Rows from block 1 of the decoder, named by matrix and row number. Rows with one number belong to one channel. Each number is 500 + 40 x the weight over its row's rms, rounded and kept within 0 to 999. All counts start at 0. Numbers have three digits each. After the name is the row's rms in percent of the matrix's.
# convs0: first 3x3 conv (decoder.mid.1.convs.0.weight, 192x192x3x3), inputs 0-23, a 3x3 kernel for each
# convs1: second 3x3 conv (decoder.mid.1.convs.1.weight, 192x192x3x3, transposed), outputs 0-23, a 3x3 kernel for each
convs0.80 103:494442496431474419529495499486441441469428498521529548504484466500589527519554480462460498513490507412512528546538541495476512479551484462486439507509478569533560495500440520475473558482507452504492494485526391485417497509487526502519516468472513452515393483461401485418548478549567539557454474495484504478491513476436491468494476517570467491540526477497454480488503478474450491487489476532498505542495493512506474544447515545443456443560536528509402544489456445391533457534510489474522451502507517466434525534518482449575484483548498498599516506470509516500475541478434544477511482471495508539541556489460510450524447504460514463407468501468493545
convs1.80 104:471543527563532542533554529588513477541516501499514411509499441485475479440493448485491505464469534486466527461473447501492472432502432485455459506464544548508499506581486503481419523489439586558534500449510502484548501509479530495452527468507536560536505518528476589471439552505445495481394538485509486519516546537534463516503453517518503480466530515480538522521507500505524486473518528531528494476455507492506475448493517472532486496510435576496486482507511510540508470513564536519495483419499530466510491532587481463594503542508467493556492487520456513445491419476567534500498526540575497517519556534506474557541487481448494479541510610500483608
convs0.81 097:491475536483502503536498479525473557423438463452571521475492512451427534532441495499520513495484545525549502511501457495480545604558490494530465494460503526464473523444533494493495521577478463521485473517513498423549458557491449548478473545538493486559431371521444525503433470510478466463430407511515455459536513546551439502527404463462433452531469483474488533443463502529423491500514476525530458491500469471450414511496436509477471515501506453496522464545539543519516495526518455463490470455513516541512518533478444404455487488421505576511499481454509525490419502571539510488507525478478482503482538464586493483487503433471541522499542583463506550
convs1.81 090:510519458529515477436499485476394525492472476487576509566458497435465545450509570489430483478557535502446506533475448490531503476554529552505460482497459500453446563470524538475440512458503476553451526507530497481511484469541497444537485453506438474503463522515367476506456544517467513501537481535428525456535491479432511496510546499554521493550547508552570494435506540493497517541474467518479514563527502519513489538516511520454449469511494479487504465461456520510553468458568500447497486538569529508473508524527519535515570514453542547535473490532532544485532549547541479529543517510510548483494460509508468406532440505551471569486524576473486619
convs0.82 097:472514451465463491487536526420539507461492477474501555534433495566496500463508491441482519444504450435437490456553539468566486481525508444563412402455552477538425469527469505519503493498514431461461544468493560483546464509509478514488470521528468504501472484480580482530454418503466500481508461585485528538614557512470495473510482530556503511477440482469557505490448447510453436501505441430526543522543489489494380508561419441507420451543494551579443489478459466461469519392526460519489449530487535509538432526486487430476488466509535567506477454465514496524524536447564596494553481547485549460531510490483479469437441441521517501410518524464459530
convs1.82 099:441443517542519580517502454518561494507452460423517508482480531436471438493545473470502502457477512491455519458523564468446460459460449452458451510513536591436511488501529522521485523544496422536500549509447552544518428452491504457544468538423418558498489507518539479532385499499533512553568500523525594563437482468528486534537574442500545422459496461498490552458531523505496509448454471471486452507536499577610618507436530499531501529476538553441439497443492490463493438462475534573478513537531495551538516491536459487554429455469488465504504438509438602483541518557588496525432482478491493447517473487504504568468497509480523576497462501527493516
convs0.83 096:525453480472479460557588533504486374498472496486531521463441521544510525477461459485434524456496484504433518514458521491437482485553508545429442497450449608440433515546502493495505518463473481491535504485498476498505292532548430500492556543513517441518464441527483521552487486455596460465541530477450492458475491531496518504438462592439451455460512514468481522545502464518443415420534561478535522533549451457500437450471471493433527462560387540504541508502449451494460496554463479407475465465473463549492545445492520554496526579607454521494422538491452476518530426479435478476426477491498464488438549454443436521536520474541456406496537496464439503
convs1.83 095:538498473480542512480441460520468514471501545556534558513514501510522466506538476486527503509531574499468461451475423438549502512557486557538479521561518549466481575539513595592477504514471551521523506475462534508591495433442515481525446499522462531450434590491478553468530491442522548481513503452498495520465486519463516445453496460475500550431521490537619508504539467529595569528510539427494497439478562476498553547459568520489626482455535484559493496456535609569465525435504472519496474557510501455417534548505444444548428402442434443498546526539524470494471494550483492487495466530472557543563495489521583560537506497481472507482494457618524413
convs0.84 103:509439494494545489491494492538517454558463516520414499477435511501438506535465486544475399488555625593482480465448461463505544489546493539540481471442501553380424379439542483578538505564461457469572546443464516447516501486500468526490469463510462391409453497561522526501499566533541515517460566475551517461520506493534473424479484450445487511454484460430591546484506479497487488451527482466484469478517529489541376491531486458520483513523516495498565478568419460541559518442446423490548486471537526514505509503504475500434486511451471498531428476503510499467559478515479479502450480474519498514483443499446505475526530483463466558646564461557474504
convs1.84 102:503472515545498473590502527526481450482539472446527556552540521455550541493510495482551484459439534515538459557515503481490541544546543531561477523583525482552504539429491555489421543657553496522539556505433462545492558477498548521492473527484480429496457472532538538558503454537494465438514478457565525460527488542460513469490592516505502475574510556542523516492517507535482475438473517563543551491526498476443485466463479484494522526412493479483425479463527506474523501548456547479412507517499561473431513516514473555513549449545465469469535489496521448557491486556500507489455515464458534543434548472472514506502563500468547542498499479461464502
convs0.85 098:466518550395449411538542527508460453411428488514432462572503495520494493517537557482538477560538524482501487533508497497492515532504497514444487483484484500489495478498471393488542439448514524534492492439471538438501380596577413514512446476460495520484528434464499438490503482531432513546514409498493448489507574489480587478480431464508451511437467533539498477513470479459504470500559549485488502504455443514495447458558466510526492566595474551444462460436482512464433486552525435461474551435504490535491478543499489476526458476464544564511466443521457506498471431514517525431483533537401444477477423434507535504439507468492470499397408517509591464
convs1.85 097:533492480587573572497459520488606536475566533498559514507423435505526457560513453445465520525511510535511493551456552560518539542456524427547528562560548505521501480518489530540612513467448516547550560539537583477538551555442474469490450534525517544483567519527579472501464541422444507497496446506549450514474494473533464524460507513467598490493521518471439529563515556541443464482505484488461481542415505467523537488485546588485578491560568455542499485449497507588540512553503503491484470469445488515507456470466477508513464441565453462519522486532462440463514515521521542548492449512496538473479521560506517511537528523486371527491545537405526557
convs0.86 105:522457501516410496555470477463487484478496531503549494518504529453480465539489572518548511498582533471525498516489518444485494474483511508513456514490477476464466489509541436507537493460463556457473466558514467523524529503449509471522450537529475487525487450493535473537538574491508547531507422458498512495541572492469449481521530573520533439459590458498456508499501531509442468538539483500577481451523449509461510539454456513424431523443468478524449416504479493502464469461554363557497530527483525500489534562518481453516466485479514537435513442496539600526498546489486427478471443489492531529506451516478512528422461449449544591549611516492543580
convs1.86 105:492529496510559468488548450542529501433466452486513514479480520549427469520486527528483480494566510437511488498503549433551515490492495493547502447502517547516486507549523519461456401515462510451461488534542562526440503536497575498440545465534583486450496493486455429462515450507511483483474509480485541514505474494460544566497494451538529513436495516464494485501496499525592509554528498560430456618449436453565500449573466503541483536475478551430510490497492471532580452528560568497494451538496379462505515546516526418473515477444501570519543509494462471541577483492462458477477497518501544573544491445533551459537555466449450477527493505486507497
convs0.87 102:497540443411537541468532557439505519541524582468463413439446494464511403481473455538463477500446548448427434485528471535482498468519649465474505493466399528512454456475515506450471464487461496512529401513531397429505522551533532498465532511494417529458498493568496530446479519469509515552503511564507549540523507493529471552541512458586443493466515545496490563470500471468483398516501534550543514533478460516408473481386456492489459529522508437503433538492498577422512487486516468440591580484487461464554483509454424487561457489505538481564502510478537492537533550506510455485480481423502543494463458434480433492456531500563477492526518476530472558
convs1.87 102:449516547485485605522442502550510476464500473520555440525507520529512520548473496505476556518516509489557436451499594530510529529510559531537499614508460513476495507533506539503470468501521487564454503481641466474486497510449542487434431497513495477529467508484547497495480461498469490439511502536500509494483481425472526497464497519450579511520499449515511503523445481443519434539493516505448490550524552583457510496523499609536554546479427545464556444483499438570514510481466504529476534493573453506496496476487536475481505518565466468498595471526523494490543463463488500513538480469514473405428436549527549504486556586485418505493432520490542440
convs0.88 099:431486514495495482538427518479511462525509537537468520570508493524452505505514484515526565462477496483507490523517525551427518495429462464474438444515424452478494481466449498404468559523552553494547433544506551429529519497538444537505383587554519486515544486448516464503421473532515533525546446529564559544429519524495534511529412452519459456525492509424426453486464487475520460488496413487553503430542483507475587453486456479527425506471445419536475421607487463494525521513516512499521563495503518500421557544431489400542540518540531514451463497418504543482479487469511482500528509568586473503529494454526548471445520442513555513476509488434453478
convs1.88 092:489551474481548486426489544485528501463587547447500502472456497462519472505448493529499568499513439453484532479521527435546450438473464501514458521470504487463577486501457577479487515549502543546525572495558516496480523474529478433553561527502462456486538544461516519455512488455496530461455600534469531551524530567513394436494488475532533490523634476478459510515557466516492516538503505472451470477497517528521584436484532465529489511484520451422540548493520506517464534551534489514508539489409498452474513482532491489472465480479554511573563549524531434463552527436495445503449517556533495559542489533501478481496524498527556515480471443499484487
convs0.89 105:536517489479497507484527503527489542475457538438518522490464479496481540482523560513540452426574513519523429539498547551499478497489402508517559518525530570510438510460538502508439530552430544503479558510492461508425508511526503508563512527539432452423478484445525529496509430463529552522433484472421554490523530472523503448519487557529492459567505444508507539503499484503480528504539581528477490499545467517513489520454504494466547493528478491452468458462463548496492523557557528490486471516515526499454506504478517516528473460526526502527534504529572530459483452504496569592474535530521474436484472516471523489500526436528367503475530477540538473
convs1.89 120:445530507502460508580534503547473519416560562468532526478467499522527507454514563475473435499466512563495601554485498522535484549488466557496547455533505463486452478468470566434475477547498532529511492501440443441479524463596441442550489497477474485439548496484533583510528548540540432475549520475456476514435458484518488524485549473484487532497512463521527492485479525478473525534505482502541539460527488459493461526509488495403499459460548552540555521478479541529513525468561530507485518574459541453428547594517536458483520480492479516450472546564470500557519532502495520479524418489417482519566505469503507567511571436507390451501473558502535493
convs0.90 100:450488529463552507601510481468460518458468521490558475416498503592502470521526444495467489460482478579498490556443537504533564532510535574502468483434461510483477450558585444395514516532467514515453479424494491459490441537455418559549434513492460388466516570412552540434480470473507454527513447601486525524519491504518514473519480456463475461551473433420504533488497548533541459537493471531513538464528542573487442506527474468489477434491567454544575453468531396508533443553509550526541476542478535543515452493475490489551444572534544536462450560523496475485463546541500472467513456538469572498473495529496510492491484526542493465553489478550451483
convs1.90 101:494540503518504476447545551455464473507507597431499469621512497560462470502556532597496505496535527536527569435542516489454497505459467514532473552558516481487505516459516473547525528489513569515499556501446487463540579469537512475475543503506473402469552496497483536510439556494478589478538512529531535484464500449497493457516426488472501452486484522526475501418558489502566481437478473524533449534481516527547623503521529510662491455505507460436514501524526492459477516429550534515477514560558546450497517539505476410530539466554515466470521425557501524545476444513525505560497474443526517550490453500497507552494508499468514461500430461440491434
convs0.91 098:519481578520422495511446529546525511547484506460481461522518515505484507535501510473501564520525469544465441495459504565511434550499493560462522577471530498480471567544490431484469516457459609524538559448502432491469475509502472468539450491470444519471512521503508482457495451447474500476560487510497512512510506492493494448536540529418504454435469390512457467489521542562455526459506482492555522438484499483533452489470471470523497510464521475506480556553491470513524415473525442501556544550516593507491476478505554533520409499510501547537509505591425516477467492407545569474473424508505512520465513496494485507482464403542548429493496495571461505
convs1.91 096:530523517463490540494496548539551466515465520479491483468481476573459485462498444536525404524479513510559525521511586574544465483396488516561514538525487476538490505565515481443551450494434517482532506567377446464471512515544505549453504472501520560479542514534545430523580531515549510510542497517507480515520514480550420529587500579491468558535489467472402472536545485562541451534521556489448520517530567467431496506499512489503501597473480599507487508567475483528479512571495490484501462465505479575473470520548493495476482539565429480494506555559497490574487452468418518476543537532513428392552567507532470521435438460563521408519513520434474471
convs0.92 097:543491481509459485546483489476550522506540550494443526576474507528402461522460527523474559476436482502502495466478530510511461499487516451475541520425489504519553464499518531428444516582451520524524489467478554511509426493506361438438458447536508413488443483484484521482509513432458442472482509521541502513500463456589571439519529474561480525536501504493463555506491528502445488437482479476499508510533476458496489452580458504526481441504531546510499516533499451529521448528530497498537511553485522509482452472510501466427473531448539576483507563496553526502408442503464524476664427492504438477451549570410517482497491493460488518481495445529527568
convs1.92 091:502500498562458465508467501523550518491472475532439528497486522507529530498487445532495489524502497503534444497538478464484473476502581459510526525486510479502499451504471467572476493514490524516512550547520537505488451536540488547490485449539553495468568539526464568454479488452568504496566502541546537465516543518494519480555507492582495456518504453553473496463520487430491507522465495494561525471537594467457515480463496446478462539512501500562418466465486527502473482522547466488453518546522561534481549483523541480470502518533543506490519519523497414472528480540530540536538585455534485547560516504511499524438538533482554453555502554473492487
convs0.93 093:547457517497475531460503482555537551537489451505525460482498529474510525524475527427468487476496516495525509487508475582536556489502433488527495561458514466486547525477464516474522477414458563446415454380454476467470440487500491487517469559519486419412573495563527507466495440490496488463526451486458511433539522474448488444494552440583432468498494478545489554533527490517490524477527551404587474487488495504520412504500462561492496462486449517518518451564471378427513517410529464552447558599495499514497486448492498494462476479539533484553545554518468461547503463516510499416587434488493562476462490525461522444461496485466496491509563515480531516
convs1.93 085:459492495456487507450532514503549501484497386519483503459518468475476548466554505438480484536427525552559538532480539435513418467491503466488510441488444500519542549489472458491443541523480489476512545525517547530474482439526481464564414466509515484556378524488573519551526477500498532566509495500532536497436498453487550486539537459502530480520506538446485447485447487421463479590523519497465528421470517447536467529506502475606436534489553465473426510510543535487475412501498462565512511556518500511472480449438490476551484479504533531424501504469532527468483476437544467623521494457488507513497480501550479518489473499501515562483402459487497559
convs0.94 099:507493509533520500494548471551550534533514471527451510501566468449533489496462513402407540556468460460501474470414560424461527560508478511520604502505525499437457583468524487535535372536508460623514514509499516381457419507548464477470452515483511495470486413433518467505545447521535430509638421517508508488523487539508571440443470488497536530438529495580567510472435447452441435538516515553492482502486532524567457532478426494491485538529526548534533487436421439498520444500515482514520550472456501482524483452442543472459506433534564548532518534493465498491502476437480525534412583483524507533598489475474514529426504548518479504577526474554530474
convs1.94 095:530447553468493514536474502515507505536504457520503500497486499537481518480410494446487486550454483494572508558485519554460600506590538529579528447578515463479462521501516403464521491482488516563492468496512463399492532502563560513492463527516505452557507551518510475500507528486554501501465531476535407539481477501541526467503485598496520550490515542516519493540575532491521432498541468489534475523471571510496539471522437517523475530483421560433410446489453441506491512526465438490499537454493533576524522562602513506471507577536471536516501531517515503539511502493465501456530473546523446425444495495484480513495549442540521490480477453444549521
convs0.95 098:506495459582499465481496475551476521499510494450518572532493532489525502529459525475493467491480456518464530470477521461547492566506494543551445612499450523551579453554497427508482526567542518534528425473532432447494506497533454498505509505507382479515371485472479495503449518513605581555480504515528534531523482489541462455487481511501483461501520503410583433561528458456478544476586511471531535564513513543503477482492434465452484501521577540531554550515459452433514464479568525476498523471485490440527460462539467484485564462528466504486578544487456465513428479498536484533535510542490452512479510518533529540472504458525523455613565533452490549
convs1.95 093:543523514537516438474434501395511509491450492425553450496485441516436489454471520516473443530490544574563536485499495471459415523481525437554481533504437531459442508473470510564531534494507504555506495593492445475475435431467527453503424470521433415483477510522466515538494500513519477488498475508516517437556584493450472486459477512524473525423474488545518493512454520576462540557491487465462562446517522425517567475529498508403404543504477422483465396486549514492448473514511508547503470575526500507456552421510511560571462541439457592497504471488486495574495524497426531469483478510427466535562511486524491480504482475518454518501517433562460530
convs0.96 103:495472545537503497496496508456517504476526519495473528560423515496469498510501481485459489572488509503527500448476506535504457546524605471477504456441443451473441449535482484522469485504486447446483367373506588533476445523451487487468531534531387394445578557463548499535525489490494484521491507549531436549481454434434543508540489416526492452522526540525503518461430490462537509448493507508466495545530533394447431471521482515514478480438517494502507458509492465494462467508508472535484519564515535503486467469493491505571465503463457459437550480471471513469535565524474527522453512479479509519542516490504462432467494479516480443528560465456477427
convs1.96 093:422480492563466488492484471499519542507515506502513586503474470545564484527509488511506538555507404517570515412501527521517515478580430594440481536498503504502541524441504492521481532476489514507486497574557495557489518467526504485519490415472486490528486511488570541527459503571574564491525510415558530614579524507462480500474491475551495479547495465434440544516560541554558530456504513500516530474580516461483514550454484560513546542429542539518500520509537516444477508445497511473516542494498463483520509505537558504513535454545471492510549505500551489476512463488603544533493514509483501452560460500514557417464513479571505497504471495515522422
convs0.97 094:503427510545497495467430456443488495497451543507497539456532503533517517545496516549501466528522512442431483509474538549491539532548486525473508491466453542467544501573516549493536499564458546493534508460516487449517459512553419479481476484527485499430475519516487514567507500498577507559451526530436499506485512451555454484585501421523511509469460491496549498524549477521489487490564548473490509507537519513533432472487418502514434461454481488415543486470491509492506428543529457469471509491478394564541477496513568594493498533499456500464446499488478494491474425540549443536437536489492453537514456503492465506499553562478475489505474453436455540
convs1.97 088:515561556476452487535549541449472511456567549538476486542541464490443470437471507523528563563481497548491486453429532487545525497499493535544473539549541548545494507466560553507436540430528451469500410466454423548492499516452438480491467396460487506508454474549529582612535514540465477437529511488512478509479505510460453511467494520498517469510442480514527502504531485536474511545494564483540571450520446497509491553480521522539486517554553478514458519481527558561551508438571452558540501545505486476512475528484578525551437474528470426479507529520483495477488511528514531566515513520520553509505514505468523547602541497454543498520497481535509504
convs0.98 098:518533450470521503452490472492472446508409492490453509479523545476509446466458461467512495482550493575523506476495508471509508527432553472511467480558437454452529575487450554497493490572480507517470464535453423445484491540498496580525525557498483519474415443451443473485525498556488512541494569533502508453501558532507486465499548503479561489563585453489502489491505507530539531465494545492524505474468453471429538519437474530434463529555489578542536574434499548511560442461399511518532524490507518534510515399504425504465469425470477436474487563551518520553459449491472474427463453497494480484526487464494484541470507497532481481497490433519539531
convs1.98 090:458493509458432498521455513525416557458496517526528460537525514569495493512461467458549495504460543537521578529513438540488509517489468515537549456464522443480472525521563559523510473489508558552589553395525531472490483551474485469490445493515523492479546491557567520482516446464575507526503531475463485478499499440501528467473512462484439498523516479486484470510510520544442516541501497456552505492508503494465518486520479469525535459513465500486469475404541484531445548547537472487506471571501471496550504518474476557567510497420498499527511529557480506498431531449497526484503499542474505480546523561568527496490552500544563483589516480505485449
convs0.99 099:547572495513546543503554494533472535498453672495486522480492451437490566486547502500571432493493466487474435466492538496542493506508516529431582493548437547557445500458486482513511572485548538538526442500435454418478541453571543545521520440497485497462485516558433492507484472500489499385469504562460513500509551501512512487498568522487549447450495463486504447449545506471576461513496499505522518544568524551440509508457431490458463536514499491446500561521480553522507518475378510476441426479472513490495464483482513489545532479566484460490467544488489565496569467499490550568476473592472483522504497461466521513548475525589503440502494526499487558
convs1.99 098:510541525439491539538441439465597512478549458483518510503439469463556582568490501516553536491501491547388496532572497472416525519462544545473447608528517505505454515514465533457500509590524534497507629561530484420486534500499464433441468574478518450525497465499548546451577506565581455463510457581532484490533387440461444512470429529468443448512450503495518525503481549523485487471504486470532551511461487528567533562484478474454472525495509524463599555529516533552515565583447549532530524481578544541422549491495542458399542533501496479454601550491503481551476495542478540481438508513548470500480448440534534457516534477439514449483515478534476424
convs0.100 097:572485511489489536525430490467469522453506485486455472517448491622476501542461461461456472504498456477531524468462479463493452479486507527554507515539513514521457521536501465484487392545537491503509532409457570402489497497512446498523498521462442494540502471475512427497537520502472525530491448496440451491552560486446492507471541423502497601545516551546529495524431491509471410495471529460412452574499471507516455461466396568533450527469444490513534482503457548504447522492527543553501518454521564518501531507500506502434477460450576491570538430475468508526408457494450547510490503522480495468481466474487522498487518494453478517368490426563539493
convs1.100 091:525561544502509465572471466413506513515515533488467518495421410521489415521540548491525543566495517516530547552585542566495605527507520518511520478450515461479501513493503414531462506434479519601498539561543497399498531549398547518497523479519483540482533488510533616548496524488517512548497469531436503568492549463516469496514505497474478466489454500549589476588569486520452374490480511505534509518529481551516478490528578445499508582499569438530433601498503508478459526535476519431482540488503482510448542569552527516495519451511560469532448534521503549538507529449494501460518492468497470464510521535514512477558501531528470465517492597467472567
convs0.101 097:492478431490492495474481465550508513494508582472514528510484488436394538423448523480495497451593535521540486584479491543560498519520447536513454549511479474547486442448464466491502468588596507528483531425465526488491439563547389525481522476592492396469518447504554501543460520486521544410494477484538453460512538481553532510530505522490456553431529562458513555515455538517538577498505518432506490550466526504539466522497455497458495556512526498451529527463520459531558521570504485545536566490528500545544512531522518498443433521503492481527536497490477474508517500486559526475530512549558559503468494529479459531501562490475571469501524483584415387
convs1.101 096:594523469488475518521450541441509479453534541551511554505558562450545532465514506535543548457445531499511510546518475516535489571503509466500536550522486507485487434433500484480493502565476484499508542477554488486457524486565544536521416513515418458452471518517467584515519524509530454472571477447479589432492521366437516451503511550392475555528463481408452520531555466415496514473538446558467597466509518509529476495542482426444454492557467482550436560535444485492521536458431472485463547501464469550514466520499476506533509501582538522463481524437563478491485475500429535447455463463490569517488503524541519525449469485631588464531544470558446440
convs0.102 100:574501558460469478542559507495527502540520394471548571532509489490431501504536549477505544418486455492476480469483479502460463500463499500494497493516487405522566440482484499494587503456535484481471492469510498477593376497511541571475539527522478339480494531553530518571477461470518475552457426513522524484522491492460503504512493461467490522508527532565552567507520503474453480535502497460450483482466512484492385520477434518512485489532510495571621433471552489458509544562514492493486496482522475536600472472437516531498441476523483544461547520532490486505490455457489520575511539499446478502495481527429482496452495484486486508577575618527520498
convs1.102 098:508443470537540555457532481416472528518450466495454505449491518474440534485495464510483487475416603482472503489527469546565479551497503491549506500428489515602495448446535493485537478491493457486508425468484520529578473446554401393500478495537384553538484469499489539441535538562455484510528500482495538573448510481438492499517446466499503542464424439448564513465459477437439457533489514525440426535489483485493527539498478499573540485504579458460521488451483529487506427432397495550539569506515441419488620529558471499552443478514471521529518523526466518483463521435424506563510472435455421508518533454465492556420451444479528500400479526458482534
convs0.103 104:485476472502473476488487456562528540573479524446498535557527452522542504477517474482523527463445496455431517389497447457445444488497477507469448468456435440482473560546458517589499508506524543532482543452481525446414514448439410493500417546500525525464487432438495556487539510507406550499516512456509494495476493517501449508557512492457449504560498523527525515472546490476500448487471472504486551469545538451500457487475451487525439501510494501523416582561454468470534418485470529454511504498439457533551480471538510493456493540469543450513528470482478474462491436517557581531550510531510476485499534458469495496477499473460505534375454517507483482
convs1.103 098:562517560525461585509488509486495591499500500519541479543470538448492461550416488530580501529511485480489558541502498522557559558443575483531543541551491523559534493486458499453453509529450545548479508516440459559473469471470518485540535584526525494506484468519570486489404511477494502584525566522489529507523474545543451505515546482543514518487548408523452523492441543475476467486468484479519561447606476498504518475509561514519501604505450577436440413525558541546455431461520424532559449530500455542502478515542458584487558520485508469520470503449509559510535562494555494505449496471478394462499499548516499556489473460480461545561499611515485513
convs0.104 106:483487459523504473511507505520465482541467508545546502414464494504532497517487562448494484525558562485457406426482450551565432513501489494486517457463453494454418486473513504456488474487557540564461437497458487522470607565516566473461475485479338479515527501565493510493540584479507514488445508504473495448491499476504435480529448500482461551513488426565519515423494499524534581518500527458465509528575555570443504492426472523470519507443495487477463481428460558532442457489438465478555473506505546515511557571505560470498465521521516569503465444525462494499527556565528514496482470526564547530477523482489442521487497519504528528490489551463453436
convs1.104 115:564479533529476554589502499511515465541566482484509566471557480549575501479586517533551465464525468534488597492473494548445519492537482595468515592600519532530496503475551477514494588521540479469473549518501488508484532550475485535457507508501487465590455512504481500537523578471526540485489484440506462516479469483506536513513443494438558494535526528494471552550526523520601503475490459490548529463538487473505481539491526486485502485542472456535452542523502504484498501497553550520426463450487488603490484463523411476489524523602450487504465485511454450521474544546537539476453522554455504367541543446493509461502521572577473498507518515465441518
convs0.105 096:461557414462531509520488538429573487432458523537437523530450467483495550490493564464483508529455485459543546520409512496469501455517525511489495546411481529446467499526515584487522508555504511544497536509507467462495463503568490504516477557476492499495395393542506482561557496567521477511422466499475479517571426509473462555484463492560522513445536536536552476528482496482464514495538495451520505450523488450480526468463434539488447456540438557484453508456558556476519466542497422496494483446503555568483474510491429487456535515457514579425538483423562563471522531441452489499466500510490502513557525510485480550458528569494530445538534494498493422
convs1.105 092:456540523468469483534388536539510511483495542476515577453528484457467530589482478474476516511426480478508538407552543506527486474563420528494513501462426519544506536464506457459466462493488449451477477448542493504520527427504482416510510486469427471500448485452438504493468490511451530458505502456476528527457538497505461488533446480475438480493529470495562510488493523543511492537457523540434521488506536553527522546490557541571540433481537530527454519499489529386523568453534473512506537483516497514472518551502557457511533466490446446535487447539555465457494517434516539516503433454495470551477447474507462500471489479537564557481397476474467482
convs0.106 098:522488499507486474461494532476551484473544487490557531457540495479520508522506481388451415458459422510508430447573500511567467506453492479514541555496531516539579544540451502491562509459478536471500478471515428478499481453471556500573479466452422519479377477483470519556468467550512520574454514513485447490548464425526449424514455542429475543518464551526512487509465501496485444519510511487516505448521504507349454534466518528514544507480546471468568432468538519524445466465443437485509466496517471477531463517457519446506487488522504499543509517496456454489444534539526419509497538499490544434509537456564437565529558499399390496467521544508476480
convs1.106 097:503490563495474513510528501505469468555450494477485492556495472508552492499468517492498430509527446540465579472527475499542503454505489503459499519533437446520484502533546483439572570488540454558454524528502500514504523485527473535514513583515509465465489469512480477526503496529406480502440470495532500456475544456461514574494541484551511462445550534546544484564513540440494509461408511518512602579562528422459437481505534449535513477545589497554493527583476484502556530509518557462468498516539549506440496484486469520456537501459542579486554503529429555499469500497488517487487507492534574486509447397432515475505563504487561488475482528532556556
convs0.107 102:517537459546537530539502470468439464502578501488522498474523508512493478439546504450476427548475506485613526461527473530490536441516461507540499483508539496426547499503493477533444501441508514510439462467483357450452491523500485563534545507501482491458385404466529550430452468485474460538401450496493491411572506528501520534499526482499524491508457471558553449490533493489503557534525532561464449472538530555546431495406437507431523504481481446473530467496434516539536462490514526527517401429490510438462506501487490494520414457445515531489567547452505516518419484508516518486563495519503534543495500458507566554518483492493502509555549425513426372
convs1.107 105:486486465492520477519444458488452465443374487499495463489449479454450518526453511444392529510492417525523556522466520446428462518551547452520494515555520478452494460501501518506536445494498529490398553506519578443491495443514404444506560529525517455449484557508471466450492510547456427548498495512506432474509431492452536509492474430512494499476507570514526517471443516576504513492485531473541471489504479551506543553513545534511479482514558503518484502511481451373502519481528402457500545494532452501515511552460522473533528473574538552534519456453559487483523531565529444483526498452469432522494529501536483426535562581490514518457517499369433457
convs0.108 100:450521517428491513528472464470470499410450438474481453474418485458507488468501480593464476535503556485499532455510486553451496512497508457548500487539477465516497464471488478554514474484483439468475418485448552448494489526525449508504508509430452493520460478449498503439500511487449530499497470450551539466510532482401518468508588467552553489511582520456481576483535531425505530512563495470521550475488594518475455479467408484494482492570460481550539520472514448477559499473555442566469425493480520560515542530576521481495537479450499499467497571540522525496493500525583595497542460466491502522533565548498541500480463531496495518487510597494503470
convs1.108 094:457523445531526558539522533459541546503561592501482535465545499510467554494540517507531484506493610513520505538532477519529471537428457572525492511381469495443536520522493448502488509559507458495410537473517523520500567438469558531506517512511453558464531542510475532468540493484492478539541457501533562575528470483561470541473497505530478460512542508476531503442494445494488462454537394517525487460459467488534477569539554498480443475593507487524525503423526523433486497536461486443485450500477537548449501454547507510503505508531503464492463532464507495497498496493480584490546546498480455486506550463510455593461478462512481506462498529499462593
convs0.109 097:524552525476500462473544510588486559514516508503477475548492474515495461407573510538517459514481539503510410418532511415545555447508511546491468515517446481521533489497458539513441538534455489487448441501560499503494493546471511390541522518550438500538458530468467489458521527547488461539438486561512499503499542478519498581525462471504558447483548456507487476465465493468499531519434499549485462520569498496479516526430534525463513483489514563511544522567512453520517466440521459510509498464488516500485463480467494502482500476454527517466483553517438512503461445572522472480486513477456528544506481513526527521488493464523491544466431587469472572
convs1.109 093:511542549514496545451449459516489473532447524496476430605467532522483555528529441569505492492516452575506451473515564502504528489468549492383539496437461462438488478543501494579426545459520529457457485509518564454484494550542451641551455561479500484515578503527561529488547552541507597490497573526502483512526485525473495502546458518545475520537467523531462530538594555491472518523544449541538499506604496538533382486524401473547529549448471581550431466571545543535492460618545480505560498514480550474439514485492458481456499497444540545494427497509518536589529466452449563521515469564516527497529561480547485513475537492540485518462454526414517432
convs0.110 102:413509505467584571476517494471503478517525484535508507459500513424526519502418437510497549513554521509544516450465564550532506478562481469478474538475589573486466437529511525516545470488530511501541515562481434486502499466465484543522481503483476569544430542457562474516517456487528502536421474527521460538503489457482454449511516536490523576515514527520475496558513546503500540520453529546483476554533492488401464538464509473441514416496498553570560506476592474495499498421517482501520507482489525542472515488471474459458527406529492565495522480465533434556547582581481477420505443508540536494480531511553506500554543508518437522474461521516507527
convs1.110 109:495468475501529491461503561526488520525530437492488508552503512439543544481527554469478462430446522428428505461479513467480440526584437463493460498506483537552544492465513441488465488408554435540508529459448486484486493495510512473559495473458484505436465429561385423504461447534427445508539449489534571466511517444539523548496495467413517543517542482476525534411563466460565589466451518532478529501522529534570482536516493469499503483540555542532422495527490494413492490471448514519526497540492561494483431543500434530489471538459479592543467479446518506469509517525522508466461529513561466476450429450471415446480461425569507482508514498451514509
convs0.111 103:481511519477515477511492490506494545530519540521520487455475441502485438509496568517453378581460563512543538423417462497482497437474507543539573525547408479555523467489527559509524546504535561519498484496523512477530490476494461493508513462476478531440398481506437482488481515546561547578482490509537549470496549470491449498547487470507474523566521569502528552464472458477513487498471490500473489475505490517477511428425497527543540642625463502531462470512557527518531465576501527482503484423491428457527503524558454452488525439447531500505514508554546496483528473491499532489518484484499515526520564469483493465516497485491542497529545495484476494
convs1.111 105:474506539463494552469486525511538459464472478505446508422447471503514505490500516431481460449553506511502507514518476475482534447472470494445449526547487464444478501466455518492483455484485515454468487479527468503454599538467443472459532449456543505533548552468456473431486524428474499508459567550470496509556544511497534566522508473446518475487546535509558442488467487472508472538546516510473499481530382482491522468485564511503440470468446526488431542465497507495525503456480510437453497472475512605461456496506512484494557561425558636527527571457431479524446451460448510456477518473531479487471490527544491498563478557529469521552505506592478543